From a checkpoint of a small image classifier: norm rmsnorm.
Rows from block 6 of a small image classifier, named by matrix and row number. Rows with one number belong to one neuron. Each number is 500 + 40 x the weight over its row's rms, rounded and kept within 0 to 999. All counts start at 0. Numbers have three digits each. After the name is the row's rms in percent of the matrix's.
After each neuron's rows are labels from the 100 images, of 14976, where the neuron reaches its largest size: "top examples" is what is common among them. Only what is clearly more common there than usual is listed. The data: retinal OCT scans (Kermany 2017). In brackets: how many of the 100, against the usual share in percent.
# u: gMLP up (value half) (model.blocks.6.mixer.u.weight, 512x512), inputs 430-511
# v: gMLP up (gate half) (model.blocks.6.mixer.v.weight, 512x512), inputs 430-511
# out: gMLP down (model.blocks.6.mixer.out.weight, 512x512, transposed), outputs 430-511

u.194 095:534452522474484439483534511508542525537556525548578506498607531496424458499485478498538480469489425439543528498530500466527398537543542611498479447534531497545516540497502518541479491535472446470569494500475508478502529435538523522485529501549563
v.194 099:479456498625409519508464457461532483486483497456526413519463491477528439440533560504446559529490432543469535486505474477466481497573489535519509481514506515487457506539528481517493462593533471455495461510479536544480450473453482498507490474509506
out.194 106:572528504541525488486456505487475531509494482525553537448495520518531533495522520489448529464522456507523596450434514488506448477549514500485555418502504472509532497510449507569477463509476549498499518588469479487543497464541477559436459506571469
top examples: finding: normal (85 vs 51.6)

u.237 121:497503515431486439444425479471445583559585555488493516496432523496497468552501496537497507492476518552488451513504537469445513533504463532561414513536536441434454533464504546463479553491475458578533497574549461525556503544473530499447521455509507
v.237 128:472440491513531488526534501443557508515496493503481478503499461527412525426513555475491513493440519478540544519446547485467508471540465524449509488595516496509440508557595479504390424549504453532543509504600532517474566512437473474534497510512517
out.237 102:528582496529560498508485495516512477484502540536432442494497548495536533590452497472573506495532463466460429498462546504508533508557502509495554519547458533484473476467536474428493443495443493555465497514550481525513492500482532459473512398484510
top examples: finding: choroidal neovascularization (85 vs 29.4)

u.47 106:483525509475565447435459517458480564443515519505511475472520565526447549524517492493409465426531438476513430543569440546535468469495528527530485516497525475540524486444506480433540505535455501456485464489526555541504482496518459410545489476513530
v.47 115:547451516536506491525481506488538524589475448553546492569510506559486471468540508509450483555432519573539486515509553499476584445588520520466492479438446427551535581485552552527435525504487506567506593611585521524531574490510481471523514519550572
out.47 100:531395563447592517495525533485427563587472526460527525502481482562501534507463481519474482495530506533473520534483431597496507454493480456504501477434497428514490515515525495482459560460487462498456529462528512446478516447522471517579522459488455
top examples: finding: diabetic macular edema (42 vs 11.7)

u.252 126:597520588502449425530467470557488521536549483556486479560541503494481469579422418493487500431502548530575547508465498469510486514535477488503500504540469480556471529486479493529444515453493466484558574457547492386441498418491474525461555402489451
v.252 131:510487504586519435440438580479442447557517540536531472532468547480504514464539553516412480475467462550519502504495504517522577478570426481485541470510481501609564518516580543500501504478484473472571446565528525479500526443506498473446445451554547
out.252 095:478513449433514466541461450530462476489538516496509457494404525488446558442503460481480541501501480481450514512489496534571527499444500541527531525538486465518513574481494471492517577515527493529445535561543503444516481565531478471527492491517438
top examples: finding: diabetic macular edema (56 vs 11.7)

u.337 087:469492507486549537473529461515474472521473464547592486468481571484433501463489478470439518604477473502504539498414489447474534509550528526522452523545501483518516436574441451496531481524471436475635465446512573524501430467527468489510446532454516
v.337 084:511471565458491492521414428528485435469540501566519556449586515467455450526487535459484527546513477511467528417461482512565517535501527478521507469498473510550472428533416439536496457433458526482497460509489555455455452480538459525484504499511606
out.337 098:454483495458481450490484417491458604508464506541486561421512531428547520527532470508483452536510506451492501474556479448417512504447468438457458501510553514601508498511532452465524506528557447494509438470477497460452449538553484535576432459550473
top examples: finding: normal (96 vs 51.6)

u.160 132:493435446528608499493526491604511496491451463487540489446545483548506454507451502526523491529427515476529613468506497458494602454491465434436488480434435547566533503545476518507518477499560497545465543469542527464514506512496491478530495490514437
v.160 139:454488473473505469580535524486515483499444480551504473444476521457473514432466515511544563525536499361461530469488520516493539410512495460578500405468475507536539501484506527629537458498529598539496573537463500499493511431540510467507510512573549
out.160 100:545487516468579508464533569461492429547430548485480522525534518509545530525491516566457492476545502504498513477471485496557510589524462462506601499560471484496495519407546506484481489540434476538461441562475515446498514417482495550541482547478499
top examples: finding: normal (97 vs 51.6)

u.158 084:432481559557518529507477482539420456585487512551454447504569481502530518487555552466459533452514460564495577500488537488519547536502372472488537561476536512488543447590553492531476571529528493416548532477504458508504502404505494502495527465516479
v.158 084:507483505562375436466492476498469436528479529526537464540512527501517424402576488495503496515482473543526527480478461477523523477516499477519453476488541552499495520519548408495491453546496448440552500541533516527507527506522509549571498514450456
out.158 096:520546449544518491557492532492506482479455518481451520451451419469472536479487555524523525565482544503521475466527514483511455493462548619490460437535455505470480495535518466595556541470562526563537579514502610506474524459509496471479497576476497
top examples: finding: drusen (42 vs 7.4)

u.185 107:512529533481499528562551503505463446528527476471487514485505483412622545506577583508510516500501510500499499484519534434490479492558496456520588496531532500449522487508573502480511486471529534444526511541457466544481547422500499530508536518577533
v.185 121:478523541413606509476533503488503492516510529452548552512459475567468534458448512479550536577537544482587529456462485418439523505555570563569478567541520510583459492506458441543455508451503516471604529422507519594455486531468496488487494491496567
out.185 080:543478464567509445488521480484487456473431452547489455458518487429566462471476467439496483507531415499431504499477519472562535508508491562518465533474521511573505472502550542474522430559536552467547500482511436475530487454423632504511489440556501
top examples: finding: drusen (39 vs 7.4)

u.291 075:529407539525450512520486548514531545585484530456582486517525580530529518445533474581477574491566452571540532522514470473485518526436484568544473519523519542511482486534537450508595527573483484538569407511474534495503510448517444480504494534453474
v.291 099:406540503463556518547520563466499541448438467527444483568478447551440513468491524488527481581410459462520499519515536544515547474488475421511441493406501509490497528500573490562492534489523554477424523556507583524563555546481471438526463519482537
out.291 092:493540487535525493470506472486536555519504474424471524524455551555550524474528493437493526457513483515474548427531542532464536463489498492543485581498513444493484529451583550410480458475424498475512484540440470441547457474585452457455510515566501
top examples: finding: diabetic macular edema (68 vs 11.7)

u.343 127:517500517463432509546470463446477453502522455495498419439457475509519456445486468466485502439467482403524522532498496529519482503498488539478535408523546568496406446473536512543494502456486500486454518471474484489450449503523535525474544506475526
v.343 140:554474533454523434416536424612547457503532552533510576552557470473538449514466503524494517484508549469503530515475488522496545549477503551501496512498487478501608470475514495473508471497518499504506504523548565473504494495413524488469538511498478
out.343 079:490469468499539495511553550495542511545475486433479527445493518501518467535493486579509520516499550447452453481507492436505490434469464532464494546572462470526505527483530505450493500451446466468476520486474439496480528509425579514514536423465429
top examples: finding: diabetic macular edema (34 vs 11.7)

u.82 083:502489523464471496467525530502409471485469542487534475533557565413470568467511559524613578439570488547452541536512531437512531539583503473453540497554499479521471497452541499537471573478486523504540537470479500490472520441553525503567555511525490
v.82 079:436496516539574564525512525467509477536522518490523465460507543486505500395466526496497465454564425545444489579553450485527520442563493546526502504501537420557444496525488515518493531479479460405504490474550491546485568516501470516497553487521498
out.82 099:468520489527522466526500517570534507484470552541439564492475483413438511499558451491520490508452536504521504537488450543546519430554498536588503485517503486467536498518448473497500568580564538521505488459481441438486519458496498443484506486465552
top examples: finding: drusen (38 vs 7.4)

u.102 099:525450463511500482472517489479493476518514517419435409476513562446499525482472491546452578400579432482488494457495531523562441513477538497482497448507482556492488469567462517495498520623439415497504504522546566490518539420565482456488499504491467
v.102 098:545515478525461463555525488466579458487484522455538503446474548477502481491523514458450518512498502502457478503473423454473491570510499504517461461521547519506525490513501615516491468479560437473539401515468508523582503546491552543480478494521564
out.102 094:465594484566451521389520529526530418473509534497469518473547469518493505485422518493516502434488523473500452417494452507429498537509553427512548481459501512505467459478505437432498514503487478582542451464531525442470459470431476468456597484560521
top examples: finding: diabetic macular edema (83 vs 11.7)

u.105 082:393495491466516530550473497486549490521489546523478501456563555569524515391492492476486518417518448519480455494555474556459457533492428488515496511498524415514556471538460497410516519532523439520535426529502462504511552507492462461460496553512516
v.105 095:513459594510483420429556585432492503511528503457512593518584500503528444488563443472492481561530529483494457507470463498505543558598510560525495514532559422523544464467500481583475512508438491529540451514520505445531539435473531508428574495462541
out.105 106:505506490360537508485494475518444501515506464465519496522438501494486547548455462500518472492440516480532475509525448556474469514497494490465490527486457462505554530546564504550506498533482496501501415575525465437412489510517508529497493479479510
top examples: finding: diabetic macular edema (34 vs 11.7)

u.467 117:435445478420441498538516511480486543543517579513519585466388424458504543487514539624566497530512516477501495517431486441480482510529502551523472481479572496504551489505521510479436460515517505571563448477453469439441538478497416491518477523536466
v.467 121:602554507476498500502508536481497503562508454527548448511507499483484494485506490497504492436516434557483508578541449498540521519510587505506508525463514497468448506517487478434565479538560471491513461531470496516520498517487549539513482463486496
out.467 086:493577496520502468502511465489576552540479477484581554445448465497472541472537487521517560489553528547469500509480537553509504503460540472512516460566540459465524547499437508470504484462594586447471507518442463465424476450525514536549425489562495
top examples: finding: normal (80 vs 51.6)

u.233 075:479458480519495450492486503491447528523473499516545462511516557506538468409431475495510527434521443553518482475462456496500591528520497530538490442440510461534524476504542499486457522511429511430570480420577483490564499431441603450458493489526439
v.233 074:531447491475553496521476518498575480516463529523485529500576503555509486491498551439487534575492427551494525459450554523579558540499469551521647541487443536512513551536544476530553531513536526556473523504461555499509448469443538512529478513476491
out.233 088:540530518522491484470506472478488526451551517510517490490524448512507505585470517483527496563473460491460436448491457408513514467528484519507460514494501479473514465454448563530493533469509498529479574482488484532553461526487469552477484464428509
top examples: finding: choroidal neovascularization (96 vs 29.4)

u.374 090:455462471562550510540451517510452471473471498470534416513511489462508546538491531470465569486531436549487495495468465499591539462446454497472598468568415530591450560515432474533470482502447529473476549455518497504490443524545516564507502517528483
v.374 106:465539516549413470500473499453523440467579520439550459513476559455489447493492483545460510485414502453493513506478527453518507534544459537440493486546416502541524504480475577539488445490512554477532416507452422500555486517521444533523498560504499
out.374 105:471541539502481483456528438437543504468479507488471559499427469491556503456560481473603446496496532499453509529522516466538467443474515484542545501502518525475466523477472482515511479498523508500511486475465475507503535507535509469488430498569455
top examples: finding: normal (78 vs 51.6)

u.355 107:489489548478458528508526533499496521583501496495570508562501504534488487560467490568538512602443538557565587550481557424446546572545464487543443529433482506529494523515460491450511580420501472506542541487532487511532477422499489549472480499488490
v.355 080:484423526530524549467485529473541447478479588538490440497505533453529559449505513500526544482520510521477535575450448457551567459547446407598534453509470485550518444565473533547537485530493555518549473536511512473474523412499465459515529574537546
out.355 106:527526493490511500488526498504570506452524520436487537419555506449486548439502522502489529463466472480517518471533530538528506508518492478554556491511517478431437503592478475481542488466517555429463493547465462543503553513542470482540524491474516
top examples: finding: diabetic macular edema (70 vs 11.7)

u.27 099:469538472517533535474532511436533505479509484516512514495517521517493520490469509421543497552434525430496441458466544460518462526369498493540521476598476563508427466483486415434541473535449484488473489452499511437481519452513510533529548503521441
v.27 106:504476524505501471458467488467543470483487564491516525558469498515463522484504562494487495509496498419484534518499501517539546425558440476556531443461450518535479507464492545550521501486515667510521527487509466459510495531516489517528516541524568
out.27 095:487527494475475536526544468444546577514620486508437531544430450476479499494565488537465496524470527499518470574462451513553522508478506471498478471454523509461502500584517524509546498583428560451409514467515430490469546460537556514467481506537491
top examples: finding: diabetic macular edema (39 vs 11.7)

u.498 110:445536489455539522439518558503490530515414492505468487504534509535444517487473516521530516553468526487518537528487559492539523474481513454479436503545500529497473526511511471486425467459504509495489493458491509413456482490416513544455482555441483
v.498 130:502510523461439435493481484428539480531515440492546466524444468411529478482444520489488493549534498543549458468455552440456473493548476547565459460614487470483495482461543453506499452518515520460545502551531453528468602455478518507496506508590509
out.498 119:531535542469510501477484492432533496516494472498483529501460504509518481501522486562500524461488500503470481507502546518551474505499483463498523521524465485509474522501483508464489515512511530488500481449489481488479486514484508478494475499510541
top examples: finding: normal (84 vs 51.6)

u.387 081:462469541525510574472568578531530489474528556548536544471587517474447520420450545478518457475490493499519509495422450453533505532482451494482554446563470489553446528465481426552489492519477465502484494464550536489518472500462487488477516522541503
v.387 089:527487563514507514494487489497561454586538476466466464526448517489462536449531537419422558558499497483518518543479500496471524506475472518514545460574403525551482532478454475546455504507485469538508510450446442624519460490485445530556485475493523
out.387 101:490518438495465538485567515544547503498459555458388455562426545573521477504534536441497503499490532510509509536538514510483519517527495482555524592540479521505493490464534452545466515459469527528516493564546493449474417504517468501562470507504469
top examples: finding: normal (79 vs 51.6)

u.34 079:486446529506511431520548538504536545526503494541528506539509594532477542457524491491545546466501518467495527526557440475533516502531485522535544511493519450596498454519463571512549476467421472479559528497519533466474420441483437553476520575569530
v.34 070:492482501559460513478466495534580531502463549464542518508507576482519510498473488518551553413490448543482477478452525523536561531513549514478583489542452489519545501552506532521493495484425454516513483479426503534506505375451531484489532495573527
out.34 088:569410564442523536416510532557516544508518465517480469512449517472459456549463511512415555509510467521493520526500475496513461505539593460513547570548493479503564486551426445503448447461500513552532506492544450534517504503581454481556521480462591
top examples: finding: normal (94 vs 51.6)

u.210 095:440444506445504540441486445485476488481534460483508544517478564506435550462441499578491546568597563494494517526513384481534450502475549479504499551435529597513510478558472494533521430499537511507543472445424551508481382533567498485529463510445468
v.210 100:552490481483528405519404419468541453501525527492561548506509512482469472492587520555446447498499548425419543501530475440424480477470500519557458430388494450526482472441544550495514488501495492527558485573457501467503546468451520491520557508541501
out.210 101:421495487484521512526540433507510471522529478490513467501541419478469503459554495533463466561447530501532421520475420468487465534522479457547468537564540599451481519489490522513534534482456529398493459606461469513464585430494508465486549499534494
top examples: finding: normal (81 vs 51.6)

u.282 088:479473434472454491493505487536478508511494523474498457560526535472464571465485513413484498500508442501505524501511458522479468491469478496510427470473417506531500430474491499540450545578462532514532498498502532444477491496532529507519483520490475
v.282 095:572548498451420474517481485525434459565567490539474456525499578516502572412499482447477565425498517450541518486508541439533499486527528557509457516475501448451489535553494557467440505497479427508507586596499548504539532491447552467462479521462515
out.282 097:487477485520516453449409472554505498460406516455483504510408478502527521496545486477502506531500497540503527529524435522571438524593467518538520429502533468493624514548496480552503486487506512520531509513438496458532524519471417484489479547525488
top examples: finding: drusen (39 vs 7.4)

u.470 072:510554462532469495501518495514451485517434554568562504509437526464534474540540523533494513505512482535484507544488547530494430467412522527507580518457512452479550465547469535465492527544525486497507481579522415442567547454509506516485479447514477
v.470 085:570373482518525492449551472587480500557512559514468475514533522489450454415439505489505488521492460456503488485469479424537545463533486507532513467485446502580486445484415511562516559484392510451457471489501421519491466435546479508495498529500496
out.470 092:454478473507478509451527524540564471507391475468452545473495526490529456415549466495495492445504479490539552501524437517537428546603471483497492393550498526515514474473501454491545548404483509494534503479526506510513542524477463442422509500582538
top examples: finding: drusen (27 vs 7.4)

u.466 093:497451522480499464441454481561550500600546540510528507460478553560535468483492447510438513568512461462478491494488499470511511474422498536453570464483477577534451477555488459477531555503475533460506527433508400473498402472457513550456490479495501
v.466 104:499514477608508503554478494580551509542516443509491457533526459446505492580472488474500482503481515446499534452492422492555508449451456548482493447479402472593461548513460531534509458480453486473460527484483543445514475477478474563497567497519501
out.466 103:552532381468413530605484557527543512471433477411482498536474461510535489507472461644530584560521531507506451523505448528561523537465475528563475484523501490462475509507509451459475489543547510484422543487478504437472539588496516476531478500504446
top examples: finding: normal (93 vs 51.6)

u.391 086:565476543548464480522487512497444468490531478497560435504511468490554428505423493442481547488468507525614516517478481463489500523478489534513494519508473494540465483557347508477507514585562492421578504474481494526528503514550511554504509478470472
v.391 080:527479540475446430525527465498527492499527493513551482503473525489536491515479517502513507508549431458485542496505453512497515573565501539593461485451560363534504433554493536547582448494571542465584483498495567461479489488448435515443504519547562
out.391 103:495548467532428419548491512516468511483528512494483566476442446526494537423561413471503535428593494561487465485464440413516466500537408574429543484525545424439479476531537449466517445467415491579523465581505506486519534473530466562506510482512541
top examples: finding: choroidal neovascularization (76 vs 29.4)

u.46 091:568469512376442460478497456518512462490508545586502497456513474462451512424492544494451546435499483456454489498530472501481509543465560528569474434505495510551488435474550558492523493533473463518543471574506539496505514511463510509495475515509568
v.46 080:501506504498501489510536509546482496595508481536486447525616515545462536457457510449535574445504511561553507457580501496550497508530501622575528443540477468554516517557497413464520486493462506494509488536439525493525552428430529516436527528502484
out.46 104:486439519532546451493508536556544436545453543514524474492498543524419461483494519536549454518514467545511567501515494529485448520504430582527481476437467489528465469503482557516484555560468484494468481407464442498513445452500457469433480448493443
top examples: finding: normal (79 vs 51.6)

u.483 138:482523530581524538523530501593514487499451489481491441495527478485514530527431487508465517512445497447492545476480457528497476452473505501462539570474483564493448470541475480480507496499502511467509496487463513570472514525539464534558411486483470
v.483 140:547545535494502488473564421544531479500582439515509576370516522510497456495506518455527540507499521460573535495395498515540551521486457471539446463508493508522540480479478391489572442449578586518516508519487507438507475472512494449539450554532589
out.483 092:518443400484500495499466509466482475529465536518535432507452460552508491547450446507475523510440524509547480518515508526513497467505545461568525485516457533558498544527571495504468530425463502479548498555463475444466479519476520468541525413532508
top examples: finding: normal (96 vs 51.6)

u.52 091:524517526520494474482488499446572498437525478435522451513536485557453434540588484463437538530500480486469435454543520514541532395523488541524507519498510385428504559501471486444513470468450528465458418459534474477556508510466496462476496609478506
v.52 097:484454528542481494459409484436490443517480468562494467517498510531547454412557479462466519518487484525455535466537469453481495421491492526553489437507532532550477508501562540507494473501487510541542526553475490530466488487504502422500471548535548
out.52 101:508531448494434486524491510446552524520536499524478501510475547480499553497484466485594368518510487456527434557502513487456470449490477543449461560536437550484473527560505489479474476544505537470493534460559442481501519488524480573561595533524473
top examples: finding: diabetic macular edema (42 vs 11.7)

u.238 105:556452558541474509462416535488482468472403446542531500548410472588443456521517486519465568485554530565510556499502553485541511505434479479453536425557519573481481455567468496529489504500562494502542511445491511546528457552483540512557490541505473
v.238 112:476557476516468426531517473485447462492598466498463444566487538465446536476515482545456536527502462564427518451472457472402460502521467506529477551544463434524551510493525508497454535552470479497520463501552505530536530481463458539437502564535480
out.238 097:460494518511584516523542464477498528588554442515468462489540536499487450514507531564493512559505474476472534511471551543535537513461471526466530509554525489484474501449523533512505466456490462503473504502489522490513432470479492482526449489482424
top examples: finding: drusen (50 vs 7.4)

u.460 104:442561444477575484466492534565481547495517604555519532544489478466509597512428469510383531487507471482536470443537483546507521514525521476488543480503500505497506425506508485483467502498501550494522524506467539456433527482527497495539484482548457
v.460 113:542494494497432491552526470464572475537523488535516507509545564436476447522520533555532504504520507499467486484420515456433487493549528525558468493527480509463518465476611492567554507470537527529555477540517454503509532433498559430385498488555528
out.460 112:491493421543520448484464557519514513538458522499440535494570476443580474564541496504462475522549487525505528490472520536521532456538463547530552540564495469505465505495498516490554507508488508506534501474455544510608564440536500504520495495564526
top examples: finding: normal (93 vs 51.6)

u.29 118:479519490470513548530569480541507462516415541576463512543425422542446563511510504498494483585491580550580557458396575536404451503493467481484496472468466463497516503545491433569383465493538478484529585469543530440566517505460508502492482510463458
v.29 127:448456473417490472529533499459488505458588579493502486481437441462520576482481470485452436463537494437457474499449487528482479485470523510533438477458476492460493501435521523501479491450489494519485493552543503452428489522495528490511528507540504
out.29 096:464475527479496516510485477483460467554486469440477485546510467437569499491552520479526518526478462477478512455509489523552482498492498594563496491521452501512484484539430454547465491485487449517492490530422528460489486459493506554541513528521492
top examples: finding: normal (82 vs 51.6)

u.443 094:444512462438478480492500461620476462530525546561484502469574478502524514498462508491509542422454475488448418553480499533461422577453522491536530524536507499502452462455548478443467492483403437479543450525464505441508566457481555509504559519561469
v.443 083:517539507501489506458541418569473485532489577515554519450498545435554536515443442486499406458523462502466471505522442494534545492516560571512500513499503471500491479494538542459468515509451404480557445511544574483554509433476495521507461429499486
out.443 104:544481493553522453487519426521526495465488518489485437497510486413425480510510483489500538557451570436466535516534488465546469495558445479436510493542512509532476560548464498544494517565494591574556473515418479452496508526448452529451493556503436
top examples: finding: choroidal neovascularization (61 vs 29.4)

u.497 136:537462490502537453432463461516409451539503464488515520444495520572473455524523491523432483529493527486571538462569538500387515545440529519517500493478460509535536525476452545507513463529534441454458533465534588482588518489460560489484419459466491
v.497 126:465532524432478444492512541435527518565504537510528507500546584509475579442498485508529558443517405460488485470557523438483495488518516529578464472515510459498527545505575548473495581491437442547477482579518525583579479517458500478501497480503523
out.497 078:513514529504517504508517471501527515559512501494559531521517467550439522474432497460532524545472454604558553444515573494484476503496516457477493531509501527491608521505466498602486551508465522528519482511495501532479536462457479481478426513496526
top examples: finding: diabetic macular edema (81 vs 11.7)

u.495 093:451519508441506493434457430535536510538491495562426485453535489494463493502464475471467538428437492468475492581533440505441441474550533509530465541559553473542535471472505488489509540512478492507500402512517515470499517469396454487486486513520522
v.495 080:467514528527568494487544546603533467502545539515575502473491533487468561534552597528510523496496482533512473463501475448498502479457501511527503528514534496550564478563527524485494528579531519507596367444436483523546511461477544504493462553579440
out.495 100:544490425537475549515436486494481523498458524492498505527451476460481488550451508413501490507508511542534518518519485439534457466495428522463501421475486441550484548512530548492495504543434619569555517452396457551526581492522442450482565509562484
top examples: finding: drusen (36 vs 7.4)

u.359 147:445475534543493504464491503502519449508515452415503462480465451515472476602499501488526550481515488481514508569532530503517526492550566507511526538535540469492440469494461468446489452507468484464507521505586453465487541470514491588494539486448382
v.359 134:486490503481492466452531520471477516475525486406468448429517539483490486454519484478532572539538496465465444513573458499520478479543508519565451502526541516399506510456483514488530509539406517526460494503467500502592461527538519564531512568444573
out.359 095:554497541548537469536510535446484471472491519560565437526532526429560513516575434497519527479489498465526515496513508503478471464499499552496522494515417516491526536571499521526436483616507420506499494533495522533572553470423517497553485472537433
top examples: finding: choroidal neovascularization (66 vs 29.4); finding: diabetic macular edema (34 vs 11.7)

u.76 103:485527473528492538587512443502486465537486484515468475530485545398554552548533499508520537501527490580530531511522552422441500576559474510505509552484445466502545537542506501520426618521456388465455483517477419509514596452518494508489606494533437
v.76 105:541520449478511571474565526548481458471564438506553510443566532452491570477547499477494454459533451528506538445531494466561515540466542535525521494512454425446481490525407515428550463496503438485493522572457464521523460464471492548490495505483478
out.76 090:540508482512522466431446440523489531458501530474518490527518495485512469466495485443480525532465480561441493588475502537551503524509542529533446514497496493532456498460559450555486569494576537458513538464464505542494490497453509450530439468540617
top examples: finding: drusen (29 vs 7.4)

u.370 116:427492539474522491466534490484471555487481526500482517503491430558484532494509538466464537511468523495542535474493535519501520471530432512421496541525489513496493596530483465503474553518478486466451510493589554511470482627523471558458522561452522
v.370 124:527519491529459457437555504484555458489566411519531509387511520531493457432488573460493485492504488460527548539465512471545588502532516501493496466515466495526520512463498532548568428535588487563534518565501489394498461472397508492466420491493543
out.370 098:503464483497537459510455501452478498556469529515506586472473494512501550497546439531517511464519513506512497503524544457474489502467499451513495518514462436530513518481530456509520528446424556475543455527486523510441521502525495452492518492497484
top examples: finding: normal (85 vs 51.6)

u.468 124:562502479524532424468546508472561474529517441538507568471541511490517418539564480526536425454519552494425503553407572471537472458514515492538511488522489501455521480439553573499542454471462438597500476545510458496558488441482549511437562450495483
v.468 124:591446473493491472460437536490535471511522535553532519457513517489451471400521557528452414443491458452498482501516511484466495513564516463475502471500500521523529456449565472512433499526446392489495496513597539474484534499467474380489426466527538
out.468 102:482538437420550501508422508459498497460546507488501463532508526493447508425482507507529496457492486457547518531544521466488533461522474545544540496501480493467502523500504553464518505500480465585510531535497541506494435524444481523501441481469489
top examples: finding: diabetic macular edema (31 vs 11.7)

u.275 152:526558550504470462551492486487485468462565524533411500471442453420529532423543564533478453501466502450509545458572472489417491463521526471538487522514530487490518554492549557492530463525552575474476476494427477534517599501506536478476482506517522
v.275 123:531518432570434531514450475520463489565463457485574467534524588444564463543528524522525607451507492458481514537487551523595483489477486518498611474474499486579565486480478575517531480537553502534520508543453483493500490466547492521524509509544458
out.275 076:493515514461502464477532502481500558469519506422577506487419477444526458568540459543497544494506525512484462537467414585458445406464486414458536566508522509415485427405485459432447501492481462461489476415458515498463464600519456532484541521469500
top examples: finding: drusen (95 vs 7.4)

u.423 127:502497489471491530555596538462529546558471509480483489452503534496510560505499493473511505463486472481589463517519530533488474549547456501564496491518461500381513496457475484490488538476460454500477575547504555493560522434467479482446546489525411
v.423 115:481497406423483541562477483486509539488514524484521534459518513535481530488544486483543486517455472527529506379488454515508451447509466533552497479483493450500481501512457492468562533374496509523406510495460553494527465517534447445558451519568543
out.423 094:522511512504525521512477520515550528521478451591555519473518513501486466459516471565516504462520461574482480465499548480533522584493480485441491512536494563499499619527487539558566467543590507509520501428492488466387469439505508467541430509539480
top examples: finding: normal (83 vs 51.6)

u.357 127:535470518568469501494511516494534466440470432510541513397572488488567516493605514477569511492509465459473486452426534509478493458494397531520492462518540509457525490472496520491553443463518571495483524477480492462607524493503509428536472584568496
v.357 123:544541490505451402457499533446550522511546506495540519498441587496529500467533520536500484456464459547528381495533524520437485519495521541543531547527496414560555546535577539482503517528467479473554451514484515496516538430479496443486470471631493
out.357 102:547530510540500478510474536487486511452545506499481500457588547474570484479510468477460569491489554463527462463460529476515519428536484460524493539424522460508543480503464448489481386556530580509494436501518476476441465508507607483583444493544501
top examples: finding: normal (82 vs 51.6)

u.335 092:476477486507550437524548534491536524525522460500577579543521493591398413522495421496484487485485468490565568444508444532496466515502552492451577474463489456539556499494372474553494572515500500543517460458588568485466476463556458537508480530488522
v.335 074:484516534453512467493578516478489513492499530474521419471591533456464502455469510449446527486599513495474427500456441406575544499517540533491553479487524489534498458494479507506445524455486447545598508462503498517481541447530547518503579501467482
out.335 103:512465609545481479498468435472462557509531422452524495505467503462521555468533522540513479473479501496506521558478514454463513473490509528461519492498470475476515414537487499550481559477555522512529598517508511522479547527391596472387499476490494
top examples: finding: normal (80 vs 51.6)

u.272 119:535518562525510375451507443457507492436567466536535512492505525509435423489410454536498545453512554523492450425441480472473474506505534560542475515618534452459492493536444498482519447459502542465570486465470534453523507466435495459511551505552523
v.272 074:487494503560474538457492554462561506474527530500492485428534562461543513474522482482563510539577421538548463515461461479547488452465494499492484476466536444492461432521448487478539568525510449498514480465512447475464484456512434518470491505466514
out.272 099:513504512471483426500489452491544461465549527487510523490484485535462538525474458573570497466522527514458482496468496489513512495465515533555566520516469519521480534511501472504514518487463510547507510496490470467542557481476489488530511477628508
top examples: finding: normal (85 vs 51.6)

u.507 095:521469493541536505557490474538551493510527503422554560425557477555512442503539526456495552484499581465477537485509531410517516478583505500501564466569515450586484494467496480528522464463460556486527494497533558484471433469494488495495462484524517
v.507 100:474516476596456425427476488470484501518539413537505482528500499502463487447504453513480458509516457566452474494494518475538455503459572505442491514507502471517553560494501481513461523538495473501600481547554486524493528486497510539512504459583460
out.507 099:516510503471555596494477474449514498527616505437523525542454513471503562475408455559560522543559527495482469539520497510537455481448460451502490515466535542479449500509461481490448535505551594486485500510528465469488506420506508431498410529512538
top examples: finding: normal (100 vs 51.6)

u.134 118:472442509555516467493522407480527535501528505477498476466497598548477467489587490478509446479534515521501542463445522496412484572471502557486474496536558403444515530499512502523462525519503437547548523530579474414526489564476493508502520472490487
v.134 128:577510490521493432449545483477551523564590454502537500482583519493481468517475468469533508451571489452482464506527398492556512500466558596567446498568533473534541565396501508488548472565506540483546438553502524504484496470468483497527508474501509
out.134 101:525534491471441534468499502466517514511556526544533501552477423494571429538465521503488594428500559512508479518470515453490497499479543445542489514513465489508599569449501459526482404517555487518495497527445441570516527522397506499548475497495488
top examples: finding: normal (78 vs 51.6)